config.toml
encoder_arch = "convnext"
encoder_activation = "gelu"
encoder_mlp_ratio = 2
encoder_subsampling = 4
fusion = "cross_attention"
decoder_head_dim = 64
decoder_fused_qkv = true
decoder_qk_norm = false
decoder_inner_norm = false
weight_decay = 0.003
adamw_weight_decay_other_params = 0.01
Rows from block 5 of the audio encoder of a small encoder-decoder audio transcriber, named by matrix and row number. Rows with one number belong to one neuron. Each number is 200 + 40 x the weight over its row's rms, rounded and kept within 0 to 999. All counts start at 0.
After each neuron's rows are labels from the 100 clips, of 14976, where the neuron reaches its highest value: "responds to" is what is common among them. Only what is clearly more common there than usual is listed. The data: read English sentences (LibriTTS-R).
# fc1: MLP up (encoder.blocks.5.mlp.fc1.weight, 768x384), inputs 256-383
# fc2: MLP down (encoder.blocks.5.mlp.fc2.weight, 384x768, transposed), outputs 256-383

fc1.22,194,187,221,175,219,180,274,166,165,158,130,169,272,201,117,194,179,246,231,148,190,183,120,221,263,207,212,164,222,176,210,153,175,264,212,154,139,162,210,155,227,166,208,127,182,175,153,182,120,184,294,157,163,145,214,194,147,251,237,187,165,179,202,233,142,214,159,244,146,161,197,176,219,257,223,196,176,199,187,204,234,190,267,204,211,209,219,202,239,225,160,189,198,232,181,220,202,166,184,197,131,209,183,219,260,148,244,217,261,191,225,242,312,197,230,206,260,220,220,175,237,173,196,187,183,180,260,179
fc2.22,182,168,173,203,146,159,207,202,278,202,177,317,202,186,171,161,241,187,175,185,157,258,204,212,124,149,219,201,142,260,151,161,216,233,236,244,174,209,231,199,127,188,194,173,160,160,168,147,172,190,189,161,159,168,265,194,163,206,202,129,169,199,277,167,226,185,175,175,186,229,235,230,189,162,243,249,176,204,199,244,173,226,289,162,175,179,236,200,225,206,190,284,208,210,174,203,143,190,235,216,207,177,228,211,162,194,223,220,144,87,193,230,189,184,173,231,154,171,161,165,261,168,197,137,202,127,207,212
responds to: the word "it"

fc1.195,237,287,176,186,212,218,248,236,210,208,167,211,226,212,205,187,197,146,189,200,248,167,224,229,204,185,219,171,174,148,145,233,223,161,88,259,227,222,213,171,176,151,183,111,232,232,210,213,220,268,161,219,174,257,210,183,139,136,209,197,155,151,218,203,152,292,206,195,213,324,192,69,141,193,207,230,191,205,214,200,205,201,169,205,205,200,208,228,214,197,199,214,282,217,165,205,189,174,217,166,127,204,221,170,193,192,182,212,148,229,235,159,250,234,275,209,166,167,224,202,238,185,183,219,176,235,128,123
fc2.195,131,287,171,126,182,246,206,280,196,232,153,192,233,167,152,247,124,199,247,231,134,154,212,180,211,175,206,150,205,175,242,217,185,234,128,149,174,184,243,271,189,156,218,198,220,240,165,150,163,206,183,137,186,83,143,221,180,141,208,161,176,152,221,287,225,258,200,232,157,224,240,241,131,177,167,176,216,281,198,258,259,206,130,152,203,260,192,185,238,153,131,238,192,169,210,228,188,238,190,169,232,207,137,186,204,170,179,220,294,289,114,165,139,184,283,198,182,141,191,152,157,189,186,305,132,240,179,203
responds to: the word "life"

fc1.79,128,173,189,182,177,172,157,233,228,237,225,161,181,241,203,184,181,184,136,211,311,178,186,230,170,250,192,242,226,202,148,154,191,252,170,205,176,174,213,211,249,203,215,141,175,204,236,142,224,195,156,146,163,310,133,223,170,248,215,234,114,252,183,229,219,184,232,179,228,194,116,228,229,211,188,214,171,218,113,244,193,186,255,215,179,130,218,218,168,183,203,263,250,236,241,133,180,223,161,197,209,191,119,187,152,135,292,156,211,163,270,170,218,240,241,145,217,193,197,132,133,168,215,216,252,243,196,191
fc2.79,249,173,168,184,256,288,225,140,232,229,221,143,239,153,185,198,191,179,142,244,249,202,171,176,221,192,176,157,207,183,204,151,295,156,206,172,255,214,228,175,177,245,272,208,215,140,150,196,191,182,127,186,224,151,171,152,174,252,296,187,182,158,195,227,230,174,212,193,183,254,159,222,145,201,246,226,297,219,199,194,206,214,188,148,184,277,228,211,219,133,226,166,240,215,233,177,265,216,212,202,214,159,239,205,200,280,207,131,197,255,293,129,227,222,260,193,186,92,231,215,194,223,196,177,203,209,123,188
responds to: the word "in"

fc1.199,237,160,189,180,163,221,198,186,154,180,214,187,168,196,150,203,231,188,229,265,151,240,190,175,262,143,240,136,202,173,287,174,212,230,202,182,224,173,262,265,192,187,154,191,175,173,179,156,269,234,221,193,199,224,163,172,240,239,87,191,243,230,153,195,210,240,226,239,209,220,173,121,141,260,135,186,184,156,215,198,181,164,203,234,172,182,168,204,191,208,192,194,207,211,228,286,222,56,181,170,201,244,194,243,190,172,172,232,217,143,249,240,216,171,174,283,213,214,174,182,166,186,239,241,209,157,250,195
fc2.199,173,109,216,205,197,189,329,196,106,209,158,141,181,240,201,172,219,170,187,174,199,225,196,227,211,268,210,161,223,154,220,196,218,241,272,230,222,201,250,266,192,231,202,197,149,263,214,182,179,205,197,160,172,175,265,139,220,176,204,176,173,218,251,231,215,208,203,228,135,173,249,180,173,146,147,210,150,182,240,144,153,256,196,208,205,177,160,201,186,198,145,163,157,269,196,188,120,254,213,274,228,157,253,201,181,203,216,166,233,200,178,230,172,206,96,109,169,194,212,248,221,216,139,190,180,167,142,222
responds to: the word "i"

fc1.313,153,218,160,161,213,270,197,164,169,117,166,185,249,213,163,208,247,248,165,203,189,203,213,167,178,281,227,206,169,102,144,240,190,207,120,225,167,135,186,249,275,162,221,202,195,200,227,205,150,240,222,178,213,201,166,180,274,155,261,233,192,162,230,230,236,216,173,205,207,180,268,229,130,192,231,212,190,162,234,220,303,243,241,214,193,174,217,210,195,251,260,212,193,188,213,228,214,200,218,237,174,127,198,227,225,194,257,174,223,213,186,212,229,238,211,238,158,194,131,214,193,219,222,187,215,198,236,151
fc2.313,199,184,188,210,179,186,171,290,242,174,189,211,230,244,170,190,203,233,179,171,136,187,281,268,197,215,180,186,248,230,149,168,168,242,220,126,191,161,98,258,245,163,198,245,264,246,173,187,232,176,213,191,215,156,206,206,162,170,205,203,230,127,285,221,189,285,250,226,175,207,158,235,189,137,173,150,268,180,154,153,191,207,194,179,248,218,246,191,206,183,188,228,229,247,175,231,127,247,94,134,155,229,167,252,166,223,115,190,231,165,153,202,197,137,184,102,133,188,145,166,244,141,158,155,189,201,242,223
responds to: the word "life"

fc1.194,178,271,183,252,159,220,213,192,182,242,228,248,271,197,172,243,136,233,219,220,257,200,175,186,141,154,203,263,268,136,161,129,184,270,179,164,254,217,198,184,165,252,155,170,185,236,210,175,229,292,187,163,156,224,163,226,207,200,262,172,241,233,135,157,216,238,149,176,225,235,263,118,202,242,198,225,94,173,186,223,144,232,211,171,188,186,234,148,129,176,153,207,206,138,223,243,252,178,181,224,133,188,152,230,191,131,212,223,228,182,202,227,225,237,184,218,178,270,221,210,180,141,175,184,146,148,141,235
fc2.194,216,124,198,216,309,213,174,124,198,204,233,217,236,192,139,160,163,166,177,150,186,234,226,164,215,285,151,221,199,243,301,235,232,238,172,204,128,124,148,232,213,189,278,282,179,218,174,177,290,202,163,320,223,204,228,284,180,192,246,177,198,180,270,210,219,218,237,208,172,194,178,256,173,234,231,208,225,221,210,201,193,218,199,201,284,253,221,214,210,183,249,206,228,218,214,268,152,189,250,217,207,174,116,200,172,159,169,195,223,153,226,208,172,238,135,194,193,235,164,257,176,183,181,232,244,166,213,248
responds to: the word "looked"; the word "at"

fc1.193,239,193,209,160,214,210,186,220,140,191,145,214,166,188,192,231,155,199,206,236,261,148,137,241,154,236,153,151,195,208,287,201,225,213,232,261,242,194,200,229,182,119,216,153,206,282,187,265,204,155,222,250,208,238,229,209,211,240,227,224,268,244,217,216,230,322,221,224,257,139,199,250,183,164,132,147,206,258,213,239,151,216,240,198,200,206,178,189,186,177,167,221,204,168,165,148,216,245,268,196,184,178,140,208,177,225,181,218,126,158,208,246,141,175,265,274,180,231,191,259,154,170,163,205,205,168,211,183
fc2.193,201,155,195,117,225,278,222,160,155,295,163,210,180,306,131,138,202,201,191,183,164,199,173,183,247,192,266,198,173,170,203,159,208,206,213,160,189,199,248,186,133,185,246,263,211,251,146,229,213,181,200,179,139,236,198,217,152,168,233,188,202,202,189,168,201,248,200,222,143,226,207,65,202,173,114,155,148,236,200,222,166,234,243,221,229,156,199,190,240,205,117,200,205,224,181,199,234,260,289,181,215,182,216,184,188,208,253,230,170,220,237,149,223,130,162,196,133,250,270,204,103,222,179,187,190,198,238,253
responds to: the word "replied"

fc1.123,263,157,220,216,240,233,247,225,180,248,195,134,215,254,300,208,203,193,220,193,219,213,251,201,205,165,172,228,206,220,258,121,181,133,163,178,184,124,207,199,103,210,248,152,180,191,223,185,207,203,181,272,276,181,176,244,198,144,264,239,172,173,244,197,176,213,210,155,182,182,171,198,218,164,182,215,139,185,195,166,204,221,216,170,141,220,181,171,216,201,261,194,185,204,208,170,173,176,202,179,199,220,220,180,225,216,222,266,270,140,261,206,193,248,286,213,217,213,159,178,178,229,214,176,155,215,269,203
fc2.123,101,189,220,152,270,228,169,157,258,204,175,255,247,175,293,209,223,171,223,248,186,204,240,180,189,201,191,267,162,252,193,173,166,172,178,268,231,177,197,171,129,116,173,169,240,205,195,215,181,100,203,250,196,205,210,205,214,244,202,178,248,244,232,144,289,251,213,221,193,187,253,150,175,245,127,222,177,178,240,149,258,208,159,236,212,147,158,167,209,185,140,219,225,253,190,161,145,180,275,187,198,181,252,293,162,209,164,221,200,194,156,202,171,257,192,246,227,163,247,167,183,211,196,209,189,145,165,146
responds to: the word "i"; text has "myself"

fc1.437,195,211,199,157,269,157,206,116,161,141,174,279,90,117,219,166,206,249,183,131,181,175,201,213,214,234,213,165,213,198,236,112,169,247,195,160,187,188,251,174,193,183,227,169,178,270,100,236,241,124,191,202,200,202,173,155,180,179,159,227,182,195,186,265,188,303,216,235,195,230,261,245,179,230,207,247,97,300,224,292,220,177,115,155,238,246,289,183,192,185,195,186,194,226,206,187,239,132,220,262,152,211,177,186,214,135,272,173,217,222,281,151,270,240,177,256,177,180,203,180,178,217,240,237,196,156,79,192
fc2.437,197,162,183,164,171,202,318,196,184,241,114,219,216,229,189,180,272,172,146,195,203,220,152,206,206,189,166,191,171,173,158,150,222,202,145,201,252,177,133,174,202,203,190,198,212,164,191,182,243,237,242,184,190,174,244,194,184,238,270,211,143,250,158,155,230,227,123,191,204,250,209,178,194,223,129,185,187,263,201,250,167,255,267,204,241,254,215,289,208,197,195,173,214,167,203,206,207,105,118,196,210,264,167,202,159,182,178,208,202,233,276,233,160,190,173,167,208,140,261,239,133,195,229,247,156,304,264,226
responds to: the word "i"; the word "you"

fc1.232,185,255,147,262,246,260,163,247,196,251,200,226,186,257,212,298,261,190,210,219,262,172,229,204,113,165,220,170,187,163,198,155,152,273,170,181,184,193,230,169,224,232,271,191,216,185,164,255,271,226,264,131,174,213,187,221,227,255,107,153,308,156,205,236,203,210,230,145,222,194,189,198,182,314,185,217,231,185,279,178,221,186,141,182,208,151,170,183,202,220,225,142,171,198,325,165,196,161,218,158,200,146,203,166,203,173,215,240,223,152,265,158,184,176,210,249,198,172,167,202,210,207,179,174,199,205,143,154
fc2.232,175,234,181,185,125,156,167,252,182,284,153,234,155,241,185,185,209,189,233,209,204,126,138,224,130,137,206,180,193,221,219,231,194,195,223,239,109,141,185,225,245,190,173,274,164,270,247,208,120,212,246,189,162,198,165,213,226,176,178,179,216,187,230,158,135,219,150,203,222,300,200,165,279,178,221,258,175,160,197,185,219,128,256,234,313,170,221,223,157,223,169,130,176,223,243,147,154,252,262,210,267,213,159,190,224,165,220,212,197,208,242,146,178,190,211,141,172,179,231,223,229,262,215,190,145,203,160,220
responds to: the word "i"; text has "knew"

fc1.765,203,195,241,205,191,114,256,234,183,248,128,249,205,206,222,159,173,258,157,290,158,210,271,169,169,251,228,222,197,279,208,177,153,121,193,260,247,152,202,157,270,239,188,230,169,258,180,187,242,128,178,202,189,209,127,88,205,205,194,182,166,195,181,194,144,167,167,191,246,215,166,218,86,139,212,171,166,192,174,258,218,228,199,185,265,260,267,198,227,172,113,138,202,180,187,243,198,135,221,274,236,190,180,142,185,100,196,238,166,144,142,184,240,163,258,237,162,159,141,214,171,198,221,230,227,210,180,134
fc2.765,158,165,174,204,214,182,242,128,214,183,190,230,286,114,134,208,225,191,242,191,249,94,242,155,258,150,182,264,215,156,230,219,154,191,251,218,231,146,132,162,188,196,170,250,176,123,199,200,252,145,197,191,194,223,225,241,210,165,260,171,257,125,192,209,246,309,230,135,279,162,160,215,267,208,207,283,192,199,146,141,222,253,170,200,100,190,263,215,232,203,197,159,192,193,206,197,235,160,201,172,211,239,249,155,172,220,297,249,203,211,171,212,155,273,188,221,121,200,201,232,183,239,189,132,207,210,175,203
responds to: the word "looked"

fc1.140,212,237,224,245,248,184,272,193,244,261,178,235,256,239,182,204,175,242,174,187,227,221,222,148,235,275,202,198,197,248,148,159,230,207,165,171,185,185,229,199,244,232,200,234,138,176,155,232,118,209,167,163,222,255,204,170,213,258,202,217,100,196,285,177,195,124,100,209,244,232,196,158,190,215,183,149,247,223,234,268,238,206,205,198,183,226,214,147,281,149,151,236,204,171,161,204,208,244,156,182,127,167,201,195,230,180,184,220,152,187,202,191,284,207,234,224,147,230,115,103,171,157,195,220,161,198,213,233
fc2.140,183,98,210,232,257,219,212,225,202,184,146,189,206,164,192,145,274,160,223,274,191,213,201,197,267,100,221,182,188,115,218,155,215,179,219,211,207,168,194,211,176,172,174,212,187,156,191,227,164,217,134,232,154,214,174,175,230,214,282,230,179,234,199,135,158,268,267,213,216,197,233,197,109,218,166,219,201,206,212,166,206,280,235,198,209,245,259,232,215,232,180,194,172,240,223,152,269,205,221,210,219,141,194,226,170,200,281,184,180,165,240,232,185,196,255,147,174,162,247,188,239,201,191,164,235,227,249,197
responds to: the word "it"; the word "if"