Weights of a small encoder-decoder audio transcriber: batches of 64.
Rows from block 4 of the audio encoder, named by matrix and row number. Rows with one number belong to one neuron. Each number is 500 + 25 x the weight over its row's rms, rounded and kept within 0 to 999. All counts start at 0. Numbers have three digits each. After the name is the row's rms in percent of the matrix's.
# fc1: MLP up (encoder.blocks.4.mlp.fc1.weight, 768x384), inputs 231-307
# fc2: MLP down (encoder.blocks.4.mlp.fc2.weight, 384x768, transposed), outputs 231-307
fc1.480 102:484531520525522494567503504495495533479518456486448539498481452534512501485520491523526477544492492487496501478522472504464532502541476495513485499498493527531475493547533425512475526542498507436501516514489508500532541518477533526
fc1.481 102:535487495511485458484536482518479505505551491490503474513515528507484549519509518503511451533541543491498556547512480502497525508495502508528463503498464500505469496498475479511454478533494454469508494502461478506479451472517523481
fc1.482 097:483498492495492470537518468551497536508497475513470494489487512502504485478462481524495502519472548504484497505527497518517515501494511471500434502545510494513460497517530522536477506528504516508513508493481491488507454462471515466
fc1.483 093:492490499493492490506492462492537454521481536523505491464510510490492543511516544515554511503528481498445549488529524501496510486528479489515513532496476459464493519531489543460533522513475488458513497502525500476569526437502546500
fc1.484 099:504524533433480495457443493527478509512471498521490461517531526522505511453511477489475524528488541490516549531493527484462526512502533553498496510504503411499514511465456499480448531459547507496489515517498529489496484492485505509
fc1.485 092:497448556488517477491476460522527520484532476534455522535528554499493544493524506531505514480474480473482468517507484519523532542487458498472493469526536527472480488473457471538497520525490532489471541540532434510482458545502499490
fc1.486 091:502471515469550545525516488537516486514538497504482479491497464506515520439446485494460470529519504489477533532535500500514530509489512472495489493515518515494504523497542557484479501498505489469466529517525503509528492450544494485
fc1.487 091:497520524488548517438464509479529533483512485507497519483508482548469517497483536532491493512486557461481499551478455524517550526527495541505516495456488538447512500506489493512500488489511493471544513550492522518522494459509503514
fc1.488 107:511511486514486532496508525474460491520471499507492482494569525499453504524502528503504560542461459490539433530517473513482491485485510502457550488529459507519544520494517493555519521496516509507498481507452499466480523482474469503
fc1.489 098:500505529521482517487480471576542537480448508500513487499475489500482481469484471509510531521546460510471533498465482474525502510504481509494481536505511486472457483494503486476515532548513574488467474529470499474531476452497503507
fc1.490 105:484505486493481541474472500486436519515471501498485494537549453538523505522478537517496504507489524485504501492481538489543507462531440460514476509481482466526534502473462481478438531538504451521498477504494460454492478513469512496
fc1.491 095:511493502523508490475526550534529522503513472489506528527479497535513495522555496449492471483464521485533496500470514500513480497491487536527534480530546483458493537492521498500510508530468459478498507505509470485495535545494520554
fc1.492 091:534487531482457455467507496516497531481514527499513506534502540534503481499499479483472460470515509497504483510459487511505479519487539482535476531552512497510519466506502484482539506458515497512521499498494535484539525511457491530
fc1.493 098:520510471487527477515482495521514502501487513500497464486516486487493524523486501485497487486522520496526500522503487507503542465505497497482502542500500505526496507492514533517513520495520457492512507467533470497480499498487500541
fc1.494 103:536498528535456513505479550521493462509479496496461539506466506568511505496504493498492511496516537476445483516558497489503500481500504471528458492461530499498483520508495499492533474517532501470538490460477515528505462498507545523
fc1.495 096:519502455489500519472468534473492498495527425493540451503512495463482497491501520539494521513526516529465545522478488517482487492476478528504489499428504524487467536472525471455524545484515512521517483538460496465515490467478492469
fc1.496 119:522526537499480493493503510532473553514474492496487506551499536491500517507474499516472517450517518467499518504492497512541497494512490510490482511530525460550487530477509498508503496515501557519464524490497478538478478489435499517
fc1.497 090:516509505486531526518507515491512488547502485471506481512471523468524468511462499526503490525494515568456564510489507538508515480477506492515576505496485504519441481540518495489504477490467469495522475545514485524493471440529529493
fc1.498 103:490482501520487495465522492497484510462474490467532487477485502531497502511491520541501493498488512519503491501488536457496553539490493451484539540527531553482478546476499495512507485502502466469537510514514470499512449511512531496
fc1.499 089:537483481511485476486482510510461528492514488533498492497518513524504469546519463449533559535514498472490508554532507484465501509497500498498531491524509528511463514524521464486485454492452516500481532532506525452499484464531463470
fc1.500 095:455507479494543512525502542536472504482528509477444445532508497521508492515503487515514499512535501486482479509468474488501522512478496457491506481483458488555489509469515523546503517469475482529496517536415483495511485493547491505
fc1.501 096:516501523509519491510504520505477536497497546442462537525488487482498469489527467492466535511490556500512463498515474495496505476511518472507503539541486533508507484489488503516521502477519525506455539500527480500456519493488495473
fc1.502 095:489532523506537492554479514547467461498515504505500507497516519527490520515475489487506494541480481536510543504534463549471463517503506493490495478513522524473534524465487471470508532486507494448522505516537500459481484481469511481
fc1.503 088:494500481497497490513510513545466468491518480520508522509470477520504519527470503494506454538468517522507472561498501528511530478463482441530493443461450457481545454507527487550475468515516464481497488501502485544494517517480491488
fc1.504 084:492539502502520474476494514481484520530519490484482495492519507514505485513475453526534520536516526529486462491458495502489501496528494463508512513524515536464518464519547548471501498530473508508519538545430496528506484492504509520
fc1.505 096:513528475520515496449512475459522507493513445523479485516535493488468518492474493485536473491481472468481502505526508522523501487476542510481516505437506484496526523537514510500489513500529508489479512526473510492506488419489515526
fc1.506 103:476497533484494524467485435485481519481541485550528495494538477557500434486501535463492540498473504473485500543526487480471496529525506515498529526532518513511483499453474481509493494525506547527512471533529484509482532509517505533
fc1.507 105:494461478488506479488469490494508514494504529513552451490498518478481482466500474505485511482521518473562502468527510507478472503508508489498497508498559478502504508503472491514484443491491520494491500499523496469537455461461482463
fc1.508 109:506484505533505525478480506482512485503504472485480521475487500516486536462489515497513467497520509530518516460483542469477476482478469491471498524470494522456521508560514486500521474515463475514516458489512509510508467498527508529
fc1.509 112:540477505505495528501495547511519431517506494512524525493483464492513464556477508479499490467455508506494461519497514459477482483521514478485504485448522514444502498521496510495506492512541517494501473471491501478493519502483495507
fc1.510 087:489509541483488493504463499517482520514532465516519466518476460479492482489514500489470475493492475445440477528528502521454497499518522498524520444480545442490488504468504510487505490522516450492499490507514550559510526478461556486
fc1.511 089:555527509505494503443469515510483496445524476485525452536483495542498489483496499490530534532470520510502488520474551494549523489480494472495497471535479495482501501525487503487483482527523476503506504496505501523518488459474470435
fc1.512 099:503483491473538508521514472492456500482509524529539498485500536514537520530541527425502475537504488471520484495529549536486482479482465449524512480452523460488499539503520540465460477488494454466506497533521506542504487510492503517
fc1.513 089:485473499468478483500485492482528517517489502510525477488507544549428508476502513501456503510514451466551510506457490494497489473497486540512539478525480520508502528494547521482457479454513499504466520533513460484523479483516487523
fc1.514 091:464498473464449458466478511501537492494490468511506512511523510489464463494497475487484496529527504511476503501491496525510505518487511511522509502538549524501510482462499520504491508484463480512508520542484566521500491483481525461
fc1.515 106:505525495529492466531477475526501513504498487533528495499508481487506483521487557485467482491518459522445511525514429498508467511521493469510478498489495524508521505452563442495535497486485517444535477476549518483495452539501482532
fc1.516 101:543488461526481486475461509507486435544489477505524497505514529505509523519512516510488486507496496478497510529542518520469493484470507476473438471515563477527483482495502509509486521522520505544487470485504473539513507468472502541
fc1.517 103:505497530505504545491504502518491463527510532528550522498463464486495500480502504499461496455491521510507519518511474467515548441522534522496461498490533533502488486510514502493494502444487562494490520486534463511494477499493509512
fc1.518 098:537490498483494497498540488499499516530480443524573471457466520531475494437508477482504474509454507498488486470473486470468486497557476494499550491501524544512522515502481536520490436475498444479464534486480538536477496533529506509
fc1.520 125:490517499498465496516506487527490454512483500487542452508507507521499498500521453510497517506490525489491529507491489512523501494525501511520533478505533485513532483465459488475481504431513480470509529474522478544508522496473495477
fc2.480 104:512472496454508500505534483505498513485510532474463531500534456484544482489504524478526520490482510476490487474518522498481523459493548514495514498459463495487502505476528502471501464500520483495496492504544448491529452536535507512
fc2.481 103:445509562459464519483497527482507538559469467536497502495519503520542508485475465493489528548492461455491508476475543509473504464470527522494481457510474490499496469492469484485483514510501491488509513429533535460495464513493492488
fc2.482 098:454491524482470483542466530465542518495510478518565529488501487491539489485521554500518539490474471526497529464518524482474513538511512475503526508496492497459510509529525542471538503521470504488508461543490511487486472473529505529
fc2.483 100:489467511445521500513459544516503493525530515526501481489493492495527536490485539523467490519490495503473506473506489444496553516491484469473493495485494498525488496473541500477504522473490492522489501523510467514503536520517494475
fc2.484 099:475444510487474497522502474547502495491474480528479504491536499509488541490520478546478473489465510505491475505449498474488504488539519511502498504501501498525478566524500500529496511553470531473499496505551524503514451493479523507
fc2.485 089:526532532515460473482520505437538502470438527541493503474509497468502502472513498493531488490524513495529527487529519506488525500511556504488519453512487521469490517520493513493525496519515519513503505549503506480469521485515509534
fc2.486 097:500476458471499474499535535459486482446489457522495508502504508542519477519487494518468489529500518487454512503515472490508487523509458518497477475501459474508489519453488539495497490504476477509510537485472469521492496505507409464
fc2.487 099:477529523453508462484528490479516535498519525495501495465536470508540495515512537561533495498497513508514518496535512474465532497556471485446450522478534488476478486537514493532501499490513506520522503503513500498517490491511509486
fc2.488 104:517519471490559515470524458487495503495465483528452505544472512491481514450491488545527523477498510474455536465500540527473516513499525516489543544520503506512496500457485515530511506500503469492516463471465499523528526506496493536
fc2.489 098:526462470497512525486540522544501497478523470526518516468514555464496481498528497503509473515484479497490505468484462519537475495516529544449481492463469521483533499519530558526547503466463455524495500470514481515496492478509489518
fc2.490 111:474485519487483504501510508510486513476532491483492458469529491530502518500493531499488479497492489472515506467461497492493525494528542528521441510544543533503489477515495462513490492491497530468462509539525552514522498495507507483
fc2.491 092:543436534478484505485487485530510535527513490501485462500483493492507498490499497444512488511494503483475525559491505465502536484487534523523520450511492532491500524478489517549472516495484530560510492521466452562513540515513512516
fc2.492 087:535506467468524471497506518544490483493436509501502485504506526505543484509467444497504503496501526495460484499478519492493471501510493499476478494484506524537484548484499515519475478506487456506490493494477440508521463444487509514
fc2.493 098:499490450537478506511488506507486509441515514470504484515484492495514473469508522480535466521518505522480556485483531508517515561511487463505519476474466470536482550464467505511537510466520477483520477530502511514487473508539530475
fc2.494 100:528490516502510496570486538501509518495506513464493495488551541507493526470441486498493518513524484533462566521486521455509528518497535513493494469491451493491528532459471508515551442504531497534469489500509520485513507461497516505
fc2.495 095:454547478482510483522499484505517466491516493471453464475482498494489502504454516453497536516486488505461509486516508528480529505505455514468496470516488510475485492543484532470520493514511533524503523492469534498493469517484519522
fc2.496 118:458481491511518471534548509482464525525533524463494508506528467524518508503527521492517524515541517493511500483540543514490545508486519455490514540488462499495528519468495532519539494481518462475503516484500521521502487488480467498
fc2.497 092:439542518502529485496436521490511504470492528547502500517526473493437471452490554526515466479527511464510536496525457504528471485470523499550520479532506478536529561495523531475492539518497503517497494477532571474488459548494490486
fc2.498 100:476480502533522486522492495513543508518466477497519473478489489544457525475499524494487504455507500536526539495495499539513514516524521501524519548470510471473498463483526541452517506511500484509479536485544483503492516533507493529
fc2.499 092:528509548471488547473492542521490520524487480505466506524533512465511545507515504534522528533441516534532465497513490491487490489439512484451478500496488556539540513504506538522459491498520478473524500539468497491490534510467484489
fc2.500 103:495539511471477501483471487494482491490515460537512533527530514500558468493480483485519474548521471550520473543477503483486565507540531462516474505453521471481533515526492503519500529507464485466483463513452486492492476461525504496
fc2.501 095:510503537511520516544505540525542498512463476457485491451518490533494532529524491531483513523480501519508487489499496493480448531492497501458470485498500483496516507527482462481483508509531513478500501487496517510510520494466518513
fc2.502 099:532486508509520515514511515505523516438503543494493512506462481487489488493484494482516475499534452491470465469528509498501521442478504488482499495474497505501483483483529509540496498513501509479539509456483493502472540559517496490
fc2.503 093:490494492486470454449489528490521477501546513483484471496521530524555505454539529517479524515488478477491518492531498505479533502480449512451564465490543502458546497523508516499525479500501496510490497466519520458519511493528522509
fc2.504 088:514491469505460466504523541471496479508520526483507489496450419454469504524471473507509495489507483516515493533486472503503462543536495475497540552489474454475465475491542482462460488488499489533479452491528502505503464515490535511
fc2.505 095:488554512497519480471496511475477485508478543550501509464523518510504510468525489482497496510556504529525485508515505489516527490472500474477522513510485538573515492489474478481492569498476523481465459494527565504490477475492505491
fc2.506 107:529484490509539492464537523504481512497526523492452482487478452485438533507499537530504470517475511455524494488527484459491503549517455513505528517520489494499464474436452502509538464487472514477497483496490492498521523510466516475
fc2.507 098:526517449511440493481494511494477482497497480550474489490459512501524491522488495471528540538475508476506435512507507498506533490494502517513461491487538508503486509466501505559500459480503455499531480527523523488461518520498493472
fc2.508 109:508522477527487555496464488496520479482474508525483550493525471457528491459490520490518520518506479472501514560514536518499533517511497520514545562486489489491454456513480471479472483493455543541482468458520496473495504441500543547
fc2.509 105:475471470485503498510566519522490538479506539458473512469520493466518461550484527499449493499528451492473482478493521522485536475527444535546518506531443535508498494466476518569479525528450557438497527480489478494517526521462517483
fc2.510 088:481538484499472476473499508472476461508513494508498527489491500482526477503502485454510477494544486517489517494566480477524543483469477519533469472501481498515485469504521482537511479496557453507476488530474471493464484465519471519
fc2.511 084:504503464493503521525460538552508526491512532554489568493455512510525492459473466507476474482481496466514497499500516499518452549481497492476481494510500481480520506521487503564506475488491499522459507525503525504511478514507546518
fc2.512 100:512463483494516516452512527487480530517511532473491481495457485522488492479451475513524443517501520479534497512509551484491485510558465501543483510500536497558507463487527496576516544507513513489514518489471522480490488505522506481
fc2.513 094:521476520518500489489487541526510498455486501477489453471501529559502526510488505505515542483489518536481480515479494505502504453539515493512455499482557481497491532532473507462516525481479527463504538502512573533484553491495519513
fc2.514 090:433516487492507460470504539426516527498543448471517484483507499480512517512512504500516493486508531506482505509505486539444511465481483517484487523492491555493527500477538480518519528490489510464530516499528479505513519505471471476
fc2.515 111:505483518512518488545507480533454481496541506495472525490466488531501475485532511484523507494487491522534472511490429500506505518518562534486479526522510488477515467527495511487468508505501516493512487516537500534458480503507474449
fc2.516 101:475492490510520513485483508506465520473504526501519485555484517475507504511511475448526469513522532525481500485486485537516474485494540481471489471539497523475466533480508537479458514487494479478459540472507475474473525535480518506
fc2.517 109:449506519464475498536508537499508527484493498487528414558480527525476473508514525529518498530503516526472492514482516500494503508489528501499484473497510462555512484516500488482505523569474509451445539516488503477509496499531515539
fc2.518 100:475488517425541471491521531508503494454476472473486565534498472509513509508511485494493485484499518550543524531548509472521480478502536516529524505519510501474462516486492539480496519516485509497449505521510521514489466492509499568
fc2.520 120:521463487499470496456530507486519454499484483499471474537455523471498508551504491496516495446465489460492506487507469513520535541469459499515484543503529526493493491505517501477530510512508517490517490560464518474505495521517499515